config.toml
dataset = "photos with spoken descriptions (Open Images, Localized Narratives)"
crop_scale_min = 1
cutout = 0.4
questions_per_image = 8
encoder_norm_position = "pre"
fusion_encoder_norm = "rmsnorm"
fusion_encoder_norm_position = "pre"
fusion_encoder_activation = "swiglu"
fusion_encoder_head_dim = 32
lr_schedule = "wsd_sqrt"
Rows from block 9 of the image encoder of a small model that answers yes/no questions on an image's attributes, named by matrix and row number. Rows with one number belong to one neuron. Each number is 200 + 20 x the weight over its row's rms, rounded and kept within 0 to 999. All counts start at 0.
Before each neuron's rows are labels from the 100 images, of 14976, where the neuron reaches its highest value: "top examples" is what is common among them. Only what is clearly more common there than usual is listed. The data: photos with spoken descriptions (Open Images, Localized Narratives). In brackets: how many of the 100, against the usual share in percent.
# fc1: MLP up (encoder.blocks.9.mlp.fc1.weight, 256x128), inputs 0-127
# fc2: MLP down (encoder.blocks.9.mlp.fc2.weight, 128x256, transposed), outputs 0-127

top examples: text has "grass" (35 vs 10.2); text has "plants" (25 vs 9.8)
fc1.76,202,239,183,192,219,186,243,195,234,204,213,210,179,187,157,167,172,171,220,203,210,199,180,193,234,170,228,211,192,213,175,224,215,159,221,196,194,200,232,199,163,221,201,216,168,198,218,198,206,185,237,232,198,180,228,181,227,215,195,184,174,201,197,226,187,190,203,208,215,190,183,198,186,195,185,186,229,217,200,183,212,205,203,175,194,206,202,169,177,196,200,203,210,180,199,181,189,187,211,227,206,225,167,222,229,193,219,204,215,204,203,203,210,252,205,211,217,161,201,165,239,241,199,182,207,219,205,213
fc2.76,206,200,204,186,187,194,202,195,109,206,175,193,206,200,197,234,211,184,214,169,194,181,200,177,255,177,217,177,209,185,212,203,215,226,222,168,208,207,209,177,194,220,213,210,194,222,205,203,184,227,208,230,185,222,218,209,206,175,188,197,193,186,203,223,188,213,210,213,206,215,161,187,186,181,219,179,219,179,191,168,221,161,178,205,194,207,180,241,177,158,201,219,193,212,216,200,204,191,208,193,199,169,187,204,227,189,181,144,216,211,210,196,201,196,193,196,171,205,189,208,163,190,233,200,200,190,215,175

top examples: text has "table" (32 vs 12.9)
fc1.112,213,236,191,201,217,199,210,229,193,219,242,197,206,202,167,253,195,238,173,202,188,192,204,199,188,226,177,211,203,243,206,198,206,198,177,220,178,195,221,177,196,177,196,167,195,185,192,213,197,209,213,243,183,157,184,234,188,215,227,190,182,166,174,208,222,196,229,237,186,192,218,219,201,196,174,199,173,201,222,235,195,154,223,185,217,196,169,200,231,193,198,196,172,204,207,220,205,209,229,174,202,207,172,197,198,214,189,204,186,201,216,195,181,209,243,207,189,248,179,198,191,229,192,200,202,196,215,194
fc2.112,213,190,212,185,228,228,188,209,151,227,225,205,215,209,162,225,222,213,180,212,195,173,190,159,142,195,201,193,208,214,220,190,193,207,164,201,186,200,230,196,219,188,178,183,202,227,191,207,204,188,189,232,191,211,190,214,191,199,202,206,195,230,181,252,180,231,147,171,213,190,181,205,180,190,192,188,213,177,206,197,197,157,196,226,208,195,200,213,197,187,210,202,205,190,203,190,189,191,211,217,210,177,178,198,173,184,196,222,214,203,204,168,222,221,212,165,167,195,187,175,201,199,182,189,195,185,179,264

top examples: text has "wearing" (30 vs 12.1)
fc1.240,213,196,218,206,198,205,207,212,163,143,183,231,206,193,213,206,211,215,232,192,188,186,213,203,206,182,192,206,208,172,184,188,167,227,182,216,210,192,203,219,199,185,193,217,203,141,173,212,188,229,189,192,214,184,190,167,209,233,224,205,228,196,205,163,197,197,240,198,194,189,170,167,171,204,229,200,220,193,213,181,171,184,166,168,185,203,199,181,199,193,206,182,205,207,178,193,203,197,211,184,173,202,188,210,186,209,217,211,163,191,218,202,207,209,243,237,166,192,235,219,230,201,225,174,163,174,182,200
fc2.240,212,209,200,196,180,183,176,206,142,205,192,202,229,193,184,213,177,207,182,190,186,208,211,215,195,214,181,209,184,227,180,203,195,206,156,201,198,232,168,202,196,196,217,206,207,211,157,215,205,203,216,228,197,210,183,161,190,172,189,242,205,184,188,234,219,232,220,183,192,200,157,260,217,226,212,228,260,210,198,199,176,165,201,220,201,155,216,198,211,200,197,212,205,184,204,233,209,195,192,206,218,209,205,189,201,196,187,167,231,199,218,178,198,220,189,168,187,206,175,211,173,200,194,202,210,176,203,213

top examples: text has "plants" (34 vs 9.8)
fc1.73,170,208,171,189,224,226,218,157,182,200,174,217,154,215,160,191,209,188,228,206,207,212,188,199,251,216,223,191,180,227,177,179,212,196,168,200,222,190,188,199,186,210,172,208,160,206,192,182,189,208,193,223,197,209,209,204,220,197,186,167,170,221,217,234,210,225,198,177,205,220,181,172,157,166,174,201,201,194,202,180,210,169,200,189,222,216,216,229,176,196,189,209,174,205,213,167,173,212,187,190,209,221,190,226,205,182,205,196,210,190,220,172,214,189,223,202,182,188,205,199,194,212,249,197,191,233,172,219
fc2.73,186,210,209,191,170,205,224,194,93,177,214,221,216,187,180,211,200,223,189,205,186,164,200,144,237,181,204,218,218,198,211,196,202,169,222,202,202,208,230,217,185,194,194,205,183,209,198,195,198,179,206,205,228,211,210,197,202,207,229,200,208,198,167,187,203,210,223,203,192,190,137,202,198,208,202,209,186,207,213,176,212,181,209,179,184,203,193,225,219,184,208,202,189,211,197,198,191,204,225,211,202,120,203,200,185,195,202,168,205,209,209,192,226,205,177,209,184,195,206,193,191,199,211,190,203,172,216,199

top examples: text has "plants" (30 vs 9.8)
fc1.10,177,213,162,210,230,209,218,183,219,168,191,263,219,201,178,194,207,187,202,177,196,177,164,203,211,195,225,187,192,210,160,206,205,164,204,200,196,164,208,181,190,161,173,201,135,191,192,196,223,197,188,225,195,167,212,196,219,187,190,179,190,208,232,231,202,209,192,195,205,201,205,199,208,185,184,181,215,224,217,247,189,173,215,166,205,220,195,176,183,186,194,206,182,214,202,185,204,188,229,158,197,230,189,220,171,214,225,175,199,178,213,200,209,215,223,192,209,193,222,190,196,223,225,200,171,198,203,180
fc2.10,177,199,203,190,190,195,187,190,127,177,168,200,245,215,144,262,214,204,212,166,185,180,197,188,256,207,200,207,187,210,172,188,193,221,171,196,227,199,193,206,207,229,208,189,190,209,215,193,190,195,214,204,175,178,202,217,198,193,207,208,171,206,212,231,209,213,212,189,207,207,156,204,195,182,202,181,180,199,223,200,205,171,188,180,185,212,213,232,186,202,188,199,202,213,213,192,210,198,200,202,185,181,207,201,222,203,186,154,212,209,226,201,206,210,202,167,185,180,208,189,148,181,206,170,183,201,169,197

top examples: text has "color" (40 vs 13); text has "white" (39 vs 11.6)
fc1.68,185,216,204,238,200,234,218,188,206,192,203,215,173,206,199,202,189,190,189,178,204,191,193,179,271,184,239,194,221,198,204,210,238,201,219,168,186,218,211,179,166,204,232,204,210,158,216,208,228,217,193,209,235,190,201,168,226,194,183,218,177,197,213,244,180,217,183,207,216,199,190,186,202,193,218,172,233,210,201,196,204,177,230,189,184,198,181,212,189,178,210,204,180,179,169,176,192,199,234,205,181,220,191,209,201,183,220,196,220,189,185,204,198,235,230,186,199,149,240,188,212,203,228,229,178,204,203,208
fc2.68,223,220,207,187,215,220,206,209,109,202,210,213,235,205,205,248,221,190,173,219,189,173,192,181,221,198,192,205,216,175,203,193,182,194,220,203,203,198,224,183,229,212,184,192,192,216,205,196,199,208,199,257,190,185,207,195,190,207,199,205,206,199,197,223,216,212,212,181,215,191,148,187,176,195,179,198,216,180,201,186,197,165,221,204,198,187,210,230,213,212,168,221,199,211,190,203,196,172,196,187,222,152,201,196,212,191,209,213,222,208,215,206,170,221,208,211,136,190,202,218,176,226,209,199,218,171,224,198

top examples: text has "holding" (38 vs 16); text has "playing" (30 vs 3.5); text has "man" (29 vs 11.9); text has "guitar" (28 vs 2.4)
fc1.56,200,177,201,195,196,196,211,202,159,221,193,190,198,235,188,211,207,206,224,199,213,178,180,206,199,207,145,221,215,217,196,162,183,211,182,214,172,213,172,186,192,174,212,210,217,203,201,190,199,222,173,181,202,229,184,214,188,188,208,231,203,162,162,190,228,230,220,179,201,179,171,224,213,200,211,258,183,188,201,217,168,223,220,193,191,181,210,189,192,217,176,190,203,200,222,208,214,223,184,169,191,172,184,179,226,209,160,219,221,237,219,190,192,175,218,197,197,217,203,180,198,188,231,181,208,244,162,199
fc2.56,192,224,235,173,187,189,202,202,115,190,204,222,202,182,173,216,183,196,207,191,205,194,178,149,233,211,190,187,204,185,185,194,205,195,173,214,202,170,170,200,218,220,198,224,204,207,194,190,225,229,206,193,211,180,199,218,196,195,212,193,198,225,194,181,220,220,215,183,200,171,148,179,191,196,176,177,180,194,207,204,204,146,201,160,195,191,181,203,214,194,225,207,201,207,228,197,190,207,178,179,203,200,198,159,175,193,206,200,203,189,198,198,189,199,208,207,155,217,185,160,194,203,168,211,172,218,218,165

top examples: text has "trees" (59 vs 27.8); text has "sky" (51 vs 24.8); text has "grass" (38 vs 10.2); text has "plants" (36 vs 9.8)
fc1.195,171,203,195,193,264,222,187,189,194,193,202,239,190,175,161,220,195,159,181,201,191,186,209,194,209,190,236,210,214,205,186,203,202,187,216,202,205,215,228,208,213,199,186,237,196,189,220,176,215,210,199,203,211,212,204,227,208,195,205,211,173,197,204,192,232,210,207,207,222,214,181,196,151,192,183,196,174,206,217,152,204,170,188,172,200,204,217,187,182,177,187,174,195,164,168,174,196,200,216,225,162,224,161,223,217,214,196,185,203,200,206,205,250,223,193,176,205,201,191,165,221,242,221,225,189,198,206,184
fc2.195,215,208,215,214,208,208,203,202,127,175,188,189,228,196,212,220,213,188,189,200,206,185,189,185,236,201,176,193,199,176,211,205,172,211,214,183,202,233,240,209,214,225,200,221,194,194,227,244,229,229,199,216,178,199,196,181,191,192,195,194,193,209,201,196,193,199,181,168,217,190,143,156,185,203,179,220,191,210,211,204,201,171,200,175,185,204,211,249,177,177,189,237,204,178,218,207,185,170,210,208,202,182,196,185,228,196,221,160,181,181,184,236,199,190,214,217,174,175,199,203,181,204,225,202,161,190,216,207

top examples: text has "trees" (58 vs 27.8); text has "plants" (27 vs 9.8)
fc1.104,178,201,166,193,213,224,186,183,196,189,200,213,207,216,176,202,205,180,236,196,213,205,176,189,237,167,234,180,216,207,170,192,230,211,175,194,206,171,231,214,202,174,182,224,136,206,225,208,205,192,215,200,191,187,227,195,230,209,191,185,198,175,206,229,214,230,184,187,219,213,179,183,171,162,170,178,210,211,213,186,214,191,176,156,193,216,196,178,166,179,221,193,178,189,223,165,182,175,193,197,181,235,187,222,173,206,188,196,219,172,202,181,230,224,213,206,177,218,210,184,212,220,218,216,189,213,190,196
fc2.104,212,186,202,203,194,206,189,190,121,201,145,181,238,219,151,260,214,205,211,205,190,174,180,151,243,202,189,194,210,237,152,215,206,203,195,196,200,208,202,229,197,206,202,217,213,159,225,188,214,150,212,221,206,184,205,215,189,198,184,203,208,213,217,203,216,227,185,196,193,205,151,206,183,216,218,203,191,202,195,199,233,158,201,183,203,192,202,236,195,199,213,210,191,220,202,206,207,199,199,220,199,200,205,199,184,181,203,171,185,195,187,208,200,199,211,194,201,219,199,207,191,206,208,204,217,184,177,186

top examples: text has "plants" (28 vs 9.8)
fc1.142,199,212,175,180,256,149,212,195,215,178,170,222,207,202,180,204,220,179,224,181,213,171,211,199,264,191,222,200,198,196,180,196,227,195,211,195,196,160,215,214,171,191,173,202,153,198,217,182,214,191,187,226,208,175,209,224,234,201,173,186,198,207,212,216,207,202,212,169,203,198,181,208,166,160,184,188,228,211,211,191,188,183,178,177,198,232,189,188,208,174,212,229,206,189,212,171,209,175,187,186,208,210,183,230,218,214,206,188,200,171,208,185,206,199,198,205,220,187,221,195,211,237,217,216,161,209,183,176
fc2.142,213,205,201,183,194,216,204,190,119,202,185,188,245,216,153,257,191,185,211,188,180,184,190,152,247,218,176,208,213,208,169,213,178,214,185,189,195,211,193,215,176,210,197,190,209,187,195,212,200,218,216,232,206,178,222,217,220,181,161,196,198,173,225,186,202,225,211,206,208,201,164,188,173,172,179,172,179,207,195,204,227,162,186,186,195,187,200,230,196,194,201,222,205,198,208,176,174,214,186,197,188,210,191,188,193,212,190,178,179,215,204,222,198,218,204,210,194,200,205,200,199,224,210,191,164,224,200,168

top examples: text has "trees" (79 vs 27.8)
fc1.113,178,199,193,195,239,196,235,196,206,172,193,221,183,184,174,206,189,185,205,192,192,205,175,156,223,199,238,218,228,187,208,191,213,196,191,202,222,178,225,218,193,233,184,211,142,180,189,220,213,153,190,218,179,187,186,188,222,187,194,211,203,188,201,223,203,233,213,186,218,212,188,184,200,154,183,188,229,199,219,199,222,176,145,188,193,220,191,197,186,200,237,222,198,208,228,198,237,184,176,197,175,209,193,222,168,167,209,184,201,179,186,209,205,196,233,177,205,175,207,182,203,213,216,212,191,213,160,197
fc2.113,218,194,204,191,200,201,224,202,142,208,138,199,227,220,127,234,199,201,208,207,208,190,211,119,238,210,192,223,205,206,187,193,187,196,222,227,194,225,208,192,211,213,210,204,201,184,202,155,217,204,216,216,217,178,197,197,180,181,186,203,184,218,194,187,212,227,201,200,186,209,162,209,230,234,183,196,188,199,179,214,206,217,217,167,198,201,181,208,200,186,178,198,193,179,219,198,213,229,182,231,193,208,205,208,155,203,221,174,186,197,211,207,180,191,220,193,191,206,203,204,178,186,206,196,191,214,203,206

top examples: text has "plants" (33 vs 9.8); text has "grass" (27 vs 10.2)
fc1.225,206,209,222,190,207,201,199,213,195,201,218,238,187,193,151,214,206,175,215,212,165,170,190,160,243,199,250,207,233,202,172,233,238,225,180,198,182,201,221,201,200,199,199,213,179,196,230,183,214,181,215,199,203,198,208,203,237,212,191,174,206,218,190,207,195,210,204,205,217,193,162,202,165,191,193,203,196,212,218,211,216,185,184,162,175,194,197,176,191,174,192,200,189,179,220,152,191,172,216,200,177,219,199,199,232,178,219,218,189,205,228,222,231,203,231,222,188,206,199,179,215,234,228,218,207,212,168,228
fc2.225,198,202,204,180,202,202,206,193,101,217,180,187,220,193,186,273,200,205,185,202,212,190,200,146,239,216,202,190,205,216,192,181,190,186,200,202,183,194,213,179,216,200,205,205,201,206,203,190,210,196,215,253,194,205,203,201,200,167,190,212,211,233,207,217,206,201,189,195,199,201,130,207,200,200,190,196,215,185,196,198,231,148,190,222,210,176,221,228,189,175,194,184,214,209,186,209,186,205,206,201,187,194,205,206,210,196,187,155,206,184,208,187,206,205,194,162,165,204,188,204,197,184,188,202,206,204,207,204

top examples: text has "white" (35 vs 11.6)
fc1.211,172,207,210,220,156,196,237,207,185,187,217,200,175,186,179,187,193,221,213,194,162,186,189,209,218,198,211,212,196,174,197,225,189,185,216,176,241,249,214,225,196,194,196,207,212,186,241,198,217,216,178,212,211,169,232,200,246,189,186,174,209,198,190,228,201,208,205,190,235,225,207,199,181,203,189,193,225,229,179,207,184,176,211,179,170,193,207,230,198,203,182,207,187,218,214,180,214,200,204,197,186,225,203,213,228,192,254,196,171,194,205,213,189,223,198,209,213,159,238,229,222,206,238,191,175,194,233,205
fc2.211,188,208,192,219,214,182,175,198,167,197,204,199,248,227,184,226,216,209,223,207,239,179,210,193,236,162,209,211,198,216,200,205,206,189,207,202,200,210,185,180,199,189,197,187,187,204,247,191,226,181,190,222,212,198,195,197,208,203,197,201,203,177,223,235,193,204,219,221,202,231,162,205,173,201,218,210,277,201,200,149,199,141,193,264,209,217,225,194,177,170,201,196,215,184,211,223,200,204,195,197,212,203,184,209,227,201,193,181,229,213,178,208,193,186,215,187,190,181,192,219,184,208,206,192,203,179,188,191