A small model that answers yes/no questions on an image's attributes, trained from scratch: encoder layers 16, 7200 steps.
Rows from block 7 of the image encoder of a small model that answers yes/no questions on an image's attributes, named by matrix and row number. Rows with one number belong to one neuron. Each number is 128 + 32 x the weight over its row's rms, rounded and kept within 0 to 255. All counts start at 0. Numbers have three digits each. After the name is the row's rms in percent of the matrix's.
After each neuron's rows are labels from the 100 images, of 14976, where the neuron reaches its highest value: "strongest on" is what is common among them. Only what is clearly more common there than usual is listed. The data: photos with spoken descriptions (Open Images, Localized Narratives). In brackets: how many of the 100.
# fc1: MLP up (encoder.blocks.7.mlp.fc1.weight, 256x128), inputs 0-127
# fc2: MLP down (encoder.blocks.7.mlp.fc2.weight, 128x256, transposed), outputs 0-127

fc1.61 092:143167115044176146141128083113134150221120085124165145173138117099084144158123152115114094114081126110067125140178128108086099083096042110156108175087158093163079148115139160079144097120125129151099134107155138110099100112073135203122167138117071120088101144130101099119122137101101117088167107153096099092104163132085167148107108128115144160105130171099112101211150140084113103177116
fc2.61 089:106100110131152098144071134185107077208091118198100104110120140157130132184118167101146171127140121153111146119140171101172129166151140143088130113137131136099212117094133159090161135127113115123116118144154137102161145126110080165159085174121056138147109103148119128031156125178171186148168121122127137075123137072178114200178142125107160155166086142100151120071119128157108184133146
strongest on: text has "trees" (62); text has "grass" (26)

fc1.110 089:175142142170148146187161117130171129099171103120063094166137122075115062146089187112130049171145115105102092142172136130098070120111134081142153141159123103147109082150100161091122161105157161099237111124146138112101147146139076212130152116104116159134121118085130137071125125128135155100095130127133097144183146119110129125149103137105124143143149102050155113148121126098027131151103
fc2.110 100:129145104114127125134102184112164166149078095208112134125133155081136048198141135123168129112148149133146113159143090141083138151159156108121117148117144207174180131126098130102084144133133153094097093129120132021166053103157113100119123151135014105131128169119166125131174128070148107155133123099134114089086144143132131149174155118142138091145122033130118101114127152120124108117144
strongest on: text has "white" (28)

fc1.81 101:127159116133205132144129120125120153098131091167110094150171122134131086210135162145136140133152138152169119100093152131113155089149103073157157144073162166165171163116132142100116059129177180133107122152141152046110055130125144148149095077148117131132147148155124074090125142086118142154091138144151100170109191176095161115196146110091182190113077121085108110142168163174106162148169
fc2.81 091:198177156159110086140125189125125127179109123193130130119166134119110108191106143166126100125169116135125100126196121143092130160150144156135146163142172204152138136150108137133150119123159120155081130133127182037130081107115091191142136111130047136136116143117206155054133133075109087128125133152108187063076138168116150140153121155161113163128120083102160142106145135153147168181131
strongest on: text has "grass" (33); text has "plants" (31)

fc1.19 145:117092100093132191083083058120077135153116092082174163163150123152112144163188158142151153134089129097163103131067130130138103170085135148123123101061142113166160118126186142144119124154065140143182137104098071115166114135126152096098136143112153133118078100144149152133134107143108082141181130096069166051173142142131062126155191125105111153129131095205091111160109125129169141072147
fc2.19 132:134113122158108075133153148141126076172157163077224112135162121119138163166115135110145078169137114159136152153123119130048136150086125165133148141129087096161109119141125122132125129049118108131108137168103129101168140139133196130118136097124109145133152136159073176184152106180135101116139116120130128076131089082152137106085127101127091037111096030116079128156115119100136025148141
strongest on: text has "dark" (25)

fc1.123 107:129161086157117151099093114045099194184116116188160141142084113108081109146185157118108154074112147099073124085082151079096089097138055107162091136140132164138080163085188170154116133090151198173109161145130131119092125112131071116154145113107063142106118142066122106149119139105111106121157118145056129145114156088120119120133096107097116117155099116114155142189154170120129116085088
fc2.123 090:112089087142127139184094183105141095134106055233091143166137177076119038176109126114121191041121080107138143182111114130131126155167117113115160081100149121110174135143153132150150094165130127113123094081091147088158102148121132168184140148166086119098097144161130139149156128087125114094096129152139134149138161118086137160133149158096118151093112138138159144077111171112113204094136
strongest on: text has "trees" (70); text has "sky" (60); text has "grass" (29); text has "plants" (25)

fc1.247 143:078168107168205146172134119155130144134128125167114095110194136145130139221105159107124116138188181079191074099154164128098162071143169144174172178116137147164152155124159160084087103141172130087157084143133124118106063114090087147130151095142105137092153137159138092098133133123077131130116120134130129145094156128102140129165124112101120193146095132071159078128188139174143158192115
fc2.247 115:159194139154136093105111161126120120149105094221142140127124158107145116123109114118181153137127141138083132105169114133094121153166166133133129090132183181069122156123119138120168127143115157111156107223109131024153066122118119144125135128120084131154123111157159148033122129074127127142133157134112138106178159242142123156228126104114145143129131129135121124078141124130145124176118
strongest on: text has "plants" (26)

fc1.156 083:123106097172155128156175082113116123078225118083081109154176079080117120179150183151096117121092140098137097148153168108113106118135125091097145180170129146147175115104129136090154101134153177134193076097132124084145085156122038190150139110106095125133098175125173160112080152089144137114128151124136092144110177072095173128155147130115115170153136140049126127134114165130098164155097
fc2.156 103:134078160154115104136090147096136138153049096202140174119139145077111054184102123132109098125114148172135150105119185093049170150103160195128124093128110169139068151115119130166130153101133118121111099161139146050194100126122168127130121156122037134115138112128150163088128127111136128121099121147132125112153109132099090142172140098151100133137084054209121131089127060131126091144130
strongest on: text has "white" (39); text has "color" (35)

fc1.118 132:151123172112087117164112186104084154140143181184082080132151117131163083120133058158115116189185133186149104103155121132089156143153139146123094101116136140132156140127145115115183125122107131094098084133125130151113150057112123126090115100176072102079116118080192097098152129063111185126131107147136113141122117109156189185145145096158128113092092154088026133139128108124184107191120
fc2.118 112:073072120147095098156137092112136108120128174099156119122117100160171051154138142176062084150110147142166121134163125099166132135116139141129176152166098121140111148069113160133095166129134127124130139054135129115047109105140112198165136105140144142211143132133112050094119146154167136060138104125127138208153174075147124112070120131135157127146144151097151128106151122095101219149157
strongest on: text has "grass" (27)

fc1.190 089:109095138118023176107162121129120107105099095145180098125108145155093088094120063155119045153055116087157146140148119135097120171143162156150155134093117116126112113142067117114133089104106134112136140061108094105114097094118160111105167121132060097143122090150122174112137129135044125112126119118162103113126115036124102127115166103110066100086084075118073147125131118161154101074152
fc2.190 102:144144110146128113153152170144140131198092169169161138129149031070117147221176092141042138102140159144149132073157166099116177099125110173159114138104134149136207151140137153153081132099167104093127157133112105134120094083126117177151131149107015131150130132093139103094140148127094127154128158111160136179142132131110149101108094124160105072134148095091138095149133069148137158115102
strongest on: text has "sky" (87); text has "trees" (65); text has "grass" (33); text has "buildings" (33)

fc1.189 071:155062150147166173133114135122125097123108122084097100140104104125160118166120141134095098168104145173103145143122090154118191132099130143119203129132173119123097158126159051062122129126152098135075122111097100117088134144097089111134106119132187059161055110165076133147157094125119063183126110154104110175131097146138114141176172104145106193139128127098129065149189186124098157199103
fc2.189 084:119125093125135130131121195099140148192093113191103126130125156087126119214127120117118094130152146133120126092100101101079111111094131158092174134148105145121144145132146111141118066133140131102150132158111148000137045122113125083134135130110000117130113148138143174126156123111145102133142189132120109072137178177108150148192144118133126098119155073121120153107112142139125169164138
strongest on: text has "water" (34)

fc1.215 085:150137172093094133140149131086095133111105100108067078175086140130135088163099139104140108128141169119072157168087132182088136140120222172150136123101130102164126094131126155061127134136148090091086154123116147085132115172116131143134108132103073069056104122157095144125078132154150116141082187122098110104076115076097163135157112136126123123073133126124013114169152084151169115090131
fc2.215 094:093070112123106066153066195152151131137091164179113108108148065071116105215101117092087163114152136096130100058108146134121125099086119146130120130126125177126209151154113135122111120116165120120133104146109113076129143095092105114150113110106021102126134110089121140066107107116123112111092145109133110172084134188109127152114081146166151119131139074123146047120122094123126180090156
strongest on: text has "grass" (29)

fc1.79 091:085085119082104137147131128059144095117103124137087125123094106140153184121108151147097099185091099077128119128167175130146167104086127118121140081135143143173121084106135113119107135121122068110075188056138125120110093109135116123099153133126161051134085129170087114105087074133138098149142135092083175156139102168097127173131125107132045117155185065139184101165104103108116207087086
fc2.79 087:149118127133150156146135185142109151129114134084138154181103103090150079081129130138141112107137048124168111142163125136199146077100118064114149154132106165142178101085119112141145123155120114138118148111159140052200045154163157139145125140120000102156142072114108160139190141164113107136093103114131108129089107081118081131112134146123141110116151066131129159107104145088119122123145
strongest on: text has "table" (37)

fc1.77 095:143147183110072126124106108122115140109098150121104131153107076084055099120148094138110097115118143100095109094144145121132076096095115112145170121151100156124118126110102142101142174123111107095140129148095145090160153169141108064093126137150073175153165110139120150159078141111150073155121194170140107070149144000111154084082108138154081082109106114144059130092124148080133069131074
fc2.77 096:117080127152095152123079169154103087153074111167220138087110051072117100150114138104055148114141134121135131070097112130090136135104135204134157083139139181141098153138156114088163088083135164085142123137104124124179090114108084157167118125141033164133113149127109123083124117060132116118103122156152124132110094219153154145166142078154108115112120115096101136082154115135144151139169
strongest on: text has "sky" (91); text has "trees" (60); text has "grass" (29); text has "buildings" (28)

fc1.238 093:136093080128115142095091115084110154185102065177149116173139111097104136133138199123116148086122105140139108109065202101099082098127054053130128125140094166135094150163163158117141087077150176126130112103147099107127141145114102101103120153122055097118096170115071107097161131090145133048138108126090141169078198112130142125130109162125137136155096129119158123178208146171104135124127
fc2.238 091:115100109178092131136109211128103101148075053207135137165110218093127090238136123135183169043146136105126125181124146136135059088182117136099133116166141141142147155138162123152105097173152114086147158115118122097155093102115184097111126101143077115107115171089127119090159135111156109129118109120108097119152134136145144155142105182125110146058134120138145143101141137152133156088100
strongest on: text has "plants" (25)

fc1.242 073:098039148137126136067108125099177092105159117059083169191101140057176093154117154096149123150079160137090124133108142140130153159086184115104131145117133093130119147150136097184128121126081114130142068101137131093146059172102134102153135104121147075111057107143085157127135060091132115114149141140113131133111109131083112124095132152137167072159130100080191061152159117132149184092145
fc2.242 091:141084110132148129109139165130119174171061123225175121129096149050102092227155106154163074108110166133136139116125156107060120110137167146126149124123129170155129139100156131142093159184140117096144109171136120017171100135131119135103091150115036141127096109092152142103115151169115125143119111129099122066110126170134116178176125136144137131166134052110142149144128126127161150135122
strongest on: text has "white" (30)

fc1.169 143:118125145107105086158179109095088132119163178085099150180112109164116154152127113125190079118141101104119156198163117161102125135143196109154129175095109113138165139098140129094083135106173082170082158146213122145102095198135135203148087092109100170154116137168121121145087180146150139119160135096180108132165145141192126143103084119145085093098152109121174164164087134099087137093173
fc2.169 133:128110131130127149142025137139105218152149082187162110128114160149150194155106119123066173056120124120137118119101113120175157133078132053126143143118138096166124134139106115138166123103121149139171135072122134085100117109138116142110135132129082121218124128161143111101147129063137141084174142171130126143112232196134108134081135114171136147163116158151131136171122127150117064156157
strongest on: text has "table" (30)

fc1.154 112:131097146104057116122178137164164091117186128126148075140166202131104112106127094148102035149144136136107146138168148086071122131112104101138183167137143107075128163156104139095147094114133094101085093040122138133115158102090134138137144138151147131116130128116080153110142156095120129084090113150133090123097147014084131118105158175174154082076103103155078111090107119167140141098163
fc2.154 113:106127149112134118129112135134147141131104214136180130073151044080133168181138139157000116119133120169173143084099142113127120127107107148128120126070136121080125140153128119131094112028143152139103159115142145206099138129144125158137117124138058116160169140097110076102111114146102147133143131092144140184109077118130120143089055117135136073112113128143117123113153078121157163109121
strongest on: text has "sky" (91); text has "trees" (72); text has "buildings" (29); text has "grass" (28)

fc1.253 083:140175135116120106107124109074124241138140056181168095120104120127099099138141197153102132114118122092109063140090185120124098084164063078175134149107119156135100101100116147090129146054169217181117119128167157060099093153133111108151130130096081108106095112137111104132133089077097096121151125145078095152104171137125123147128092115104143127139079135124129121174155154151079139129116
fc2.253 078:091111139126085156114095180090163108163084047159129110143126128076134106214114125123191130107101124114127106139136123130137102136119115141153151127123128175138156173077154127145128118165153128131070136055155166051158114125160179149151104133115001110102087155124158163086126141072130108099119085151159130074139190124126182187126157181141123110139112066107141125109138137136120147124118
strongest on: text has "plants" (31)

fc1.21 071:144115111146139193122200121106136162104145120107105098140087151084144124152106166143128074143105148089123148134133121113078118143121135082100180122112146164180108143160162106178101102130112139173225064093200108087137128151077090074181126164143077105177133174132163112113072128131088158153110104087130043106155172115122175093104128159158136105098108102066146137143137146105093161104144
fc2.21 079:124109120144128105180133224130141104179121107204112103112127159113125087171101146123084126115129089147121122113166140113092152119115131116164129146092137221146146110157149162153140102142132147126110085134129190032156086136120105157076161102091005135150109141143170151076145133106106093121153121124117140065111187140128130185161100122123124165085111065116148113117116142091157135158102
strongest on: text has "text" (27)

fc1.121 089:128121108148202155178189122172122119097126099140107125113141130114127065213105175151173155151142163095207084105153162124096141070150107107151125144116181109129131116124135127070120133178153137095164124147141110098124106121123106163123104071169079123116092125151136089086119139120126146079116157156150118175125186173063154139179104119148134146118125095024111132116197151137091181166115
fc2.121 088:133151135158164090125080192147100187166110079205125115125122161084105118177152091099202119123117146135132115104164127129055151139121135142157151129126174219109132130126152153130107116157156125121141094181130143065133051147166149154154132095105023119109098129108166145055115115102145118141127127136098128096114143200124098148177130129134148132121127096167114100109064133153125106196132
strongest on: text has "grass" (30)

fc1.178 077:166160070145190141121077084151120116122138103134139059095122160110130085206097156085109162132121186115111128128100166115098140126136136108119137100105145199175156138122193137084153124160139102136091095095184076119130104121087105128123085099147125124129078139092095132131078119116144166090131102184088116172094152142136167142135194095098128197134083095046077076125133124071115138129101
fc2.178 093:139113153087136084134136162124105170162062109205108099120167110092127122244102130136112109113146114167102109109103129096087127134123148140123148117166114161178162153139120142159139124143158118131151129174068117009145096131107133110123120086133012140096132123107145190083111137142133139153133120145116152050129156169128132177187126124119119130154128075111153090086142101142138167121095
strongest on: text has "sky" (62); text has "trees" (62); text has "grass" (38); text has "plants" (28)

fc1.35 076:153111085147102126093103130082113100063119112035188090092119128097148129101139081130134070163142148169102117146114175132125133159116186167123118143124142151110129113111104124182135156127129094087083141125135106101155146133146148077106076131116149016158116143201060136137142131116095075158166079128097146184104088166071138105091141123114133102140097144154149135176093150133154195090139
fc2.35 079:114161130112121131128101149049122120127088178146088181127134157126154047172126143185089064225090105148135101097132132121041068118122144147131093128138137110164117185163156106119160138097119132143168153157099130064169090136135130169144149140126057120123110163158140188151131118112150094133115148131091092089141127099124110145176155110144110123149203100114123091164160162081072123094101
strongest on: text has "wall" (42)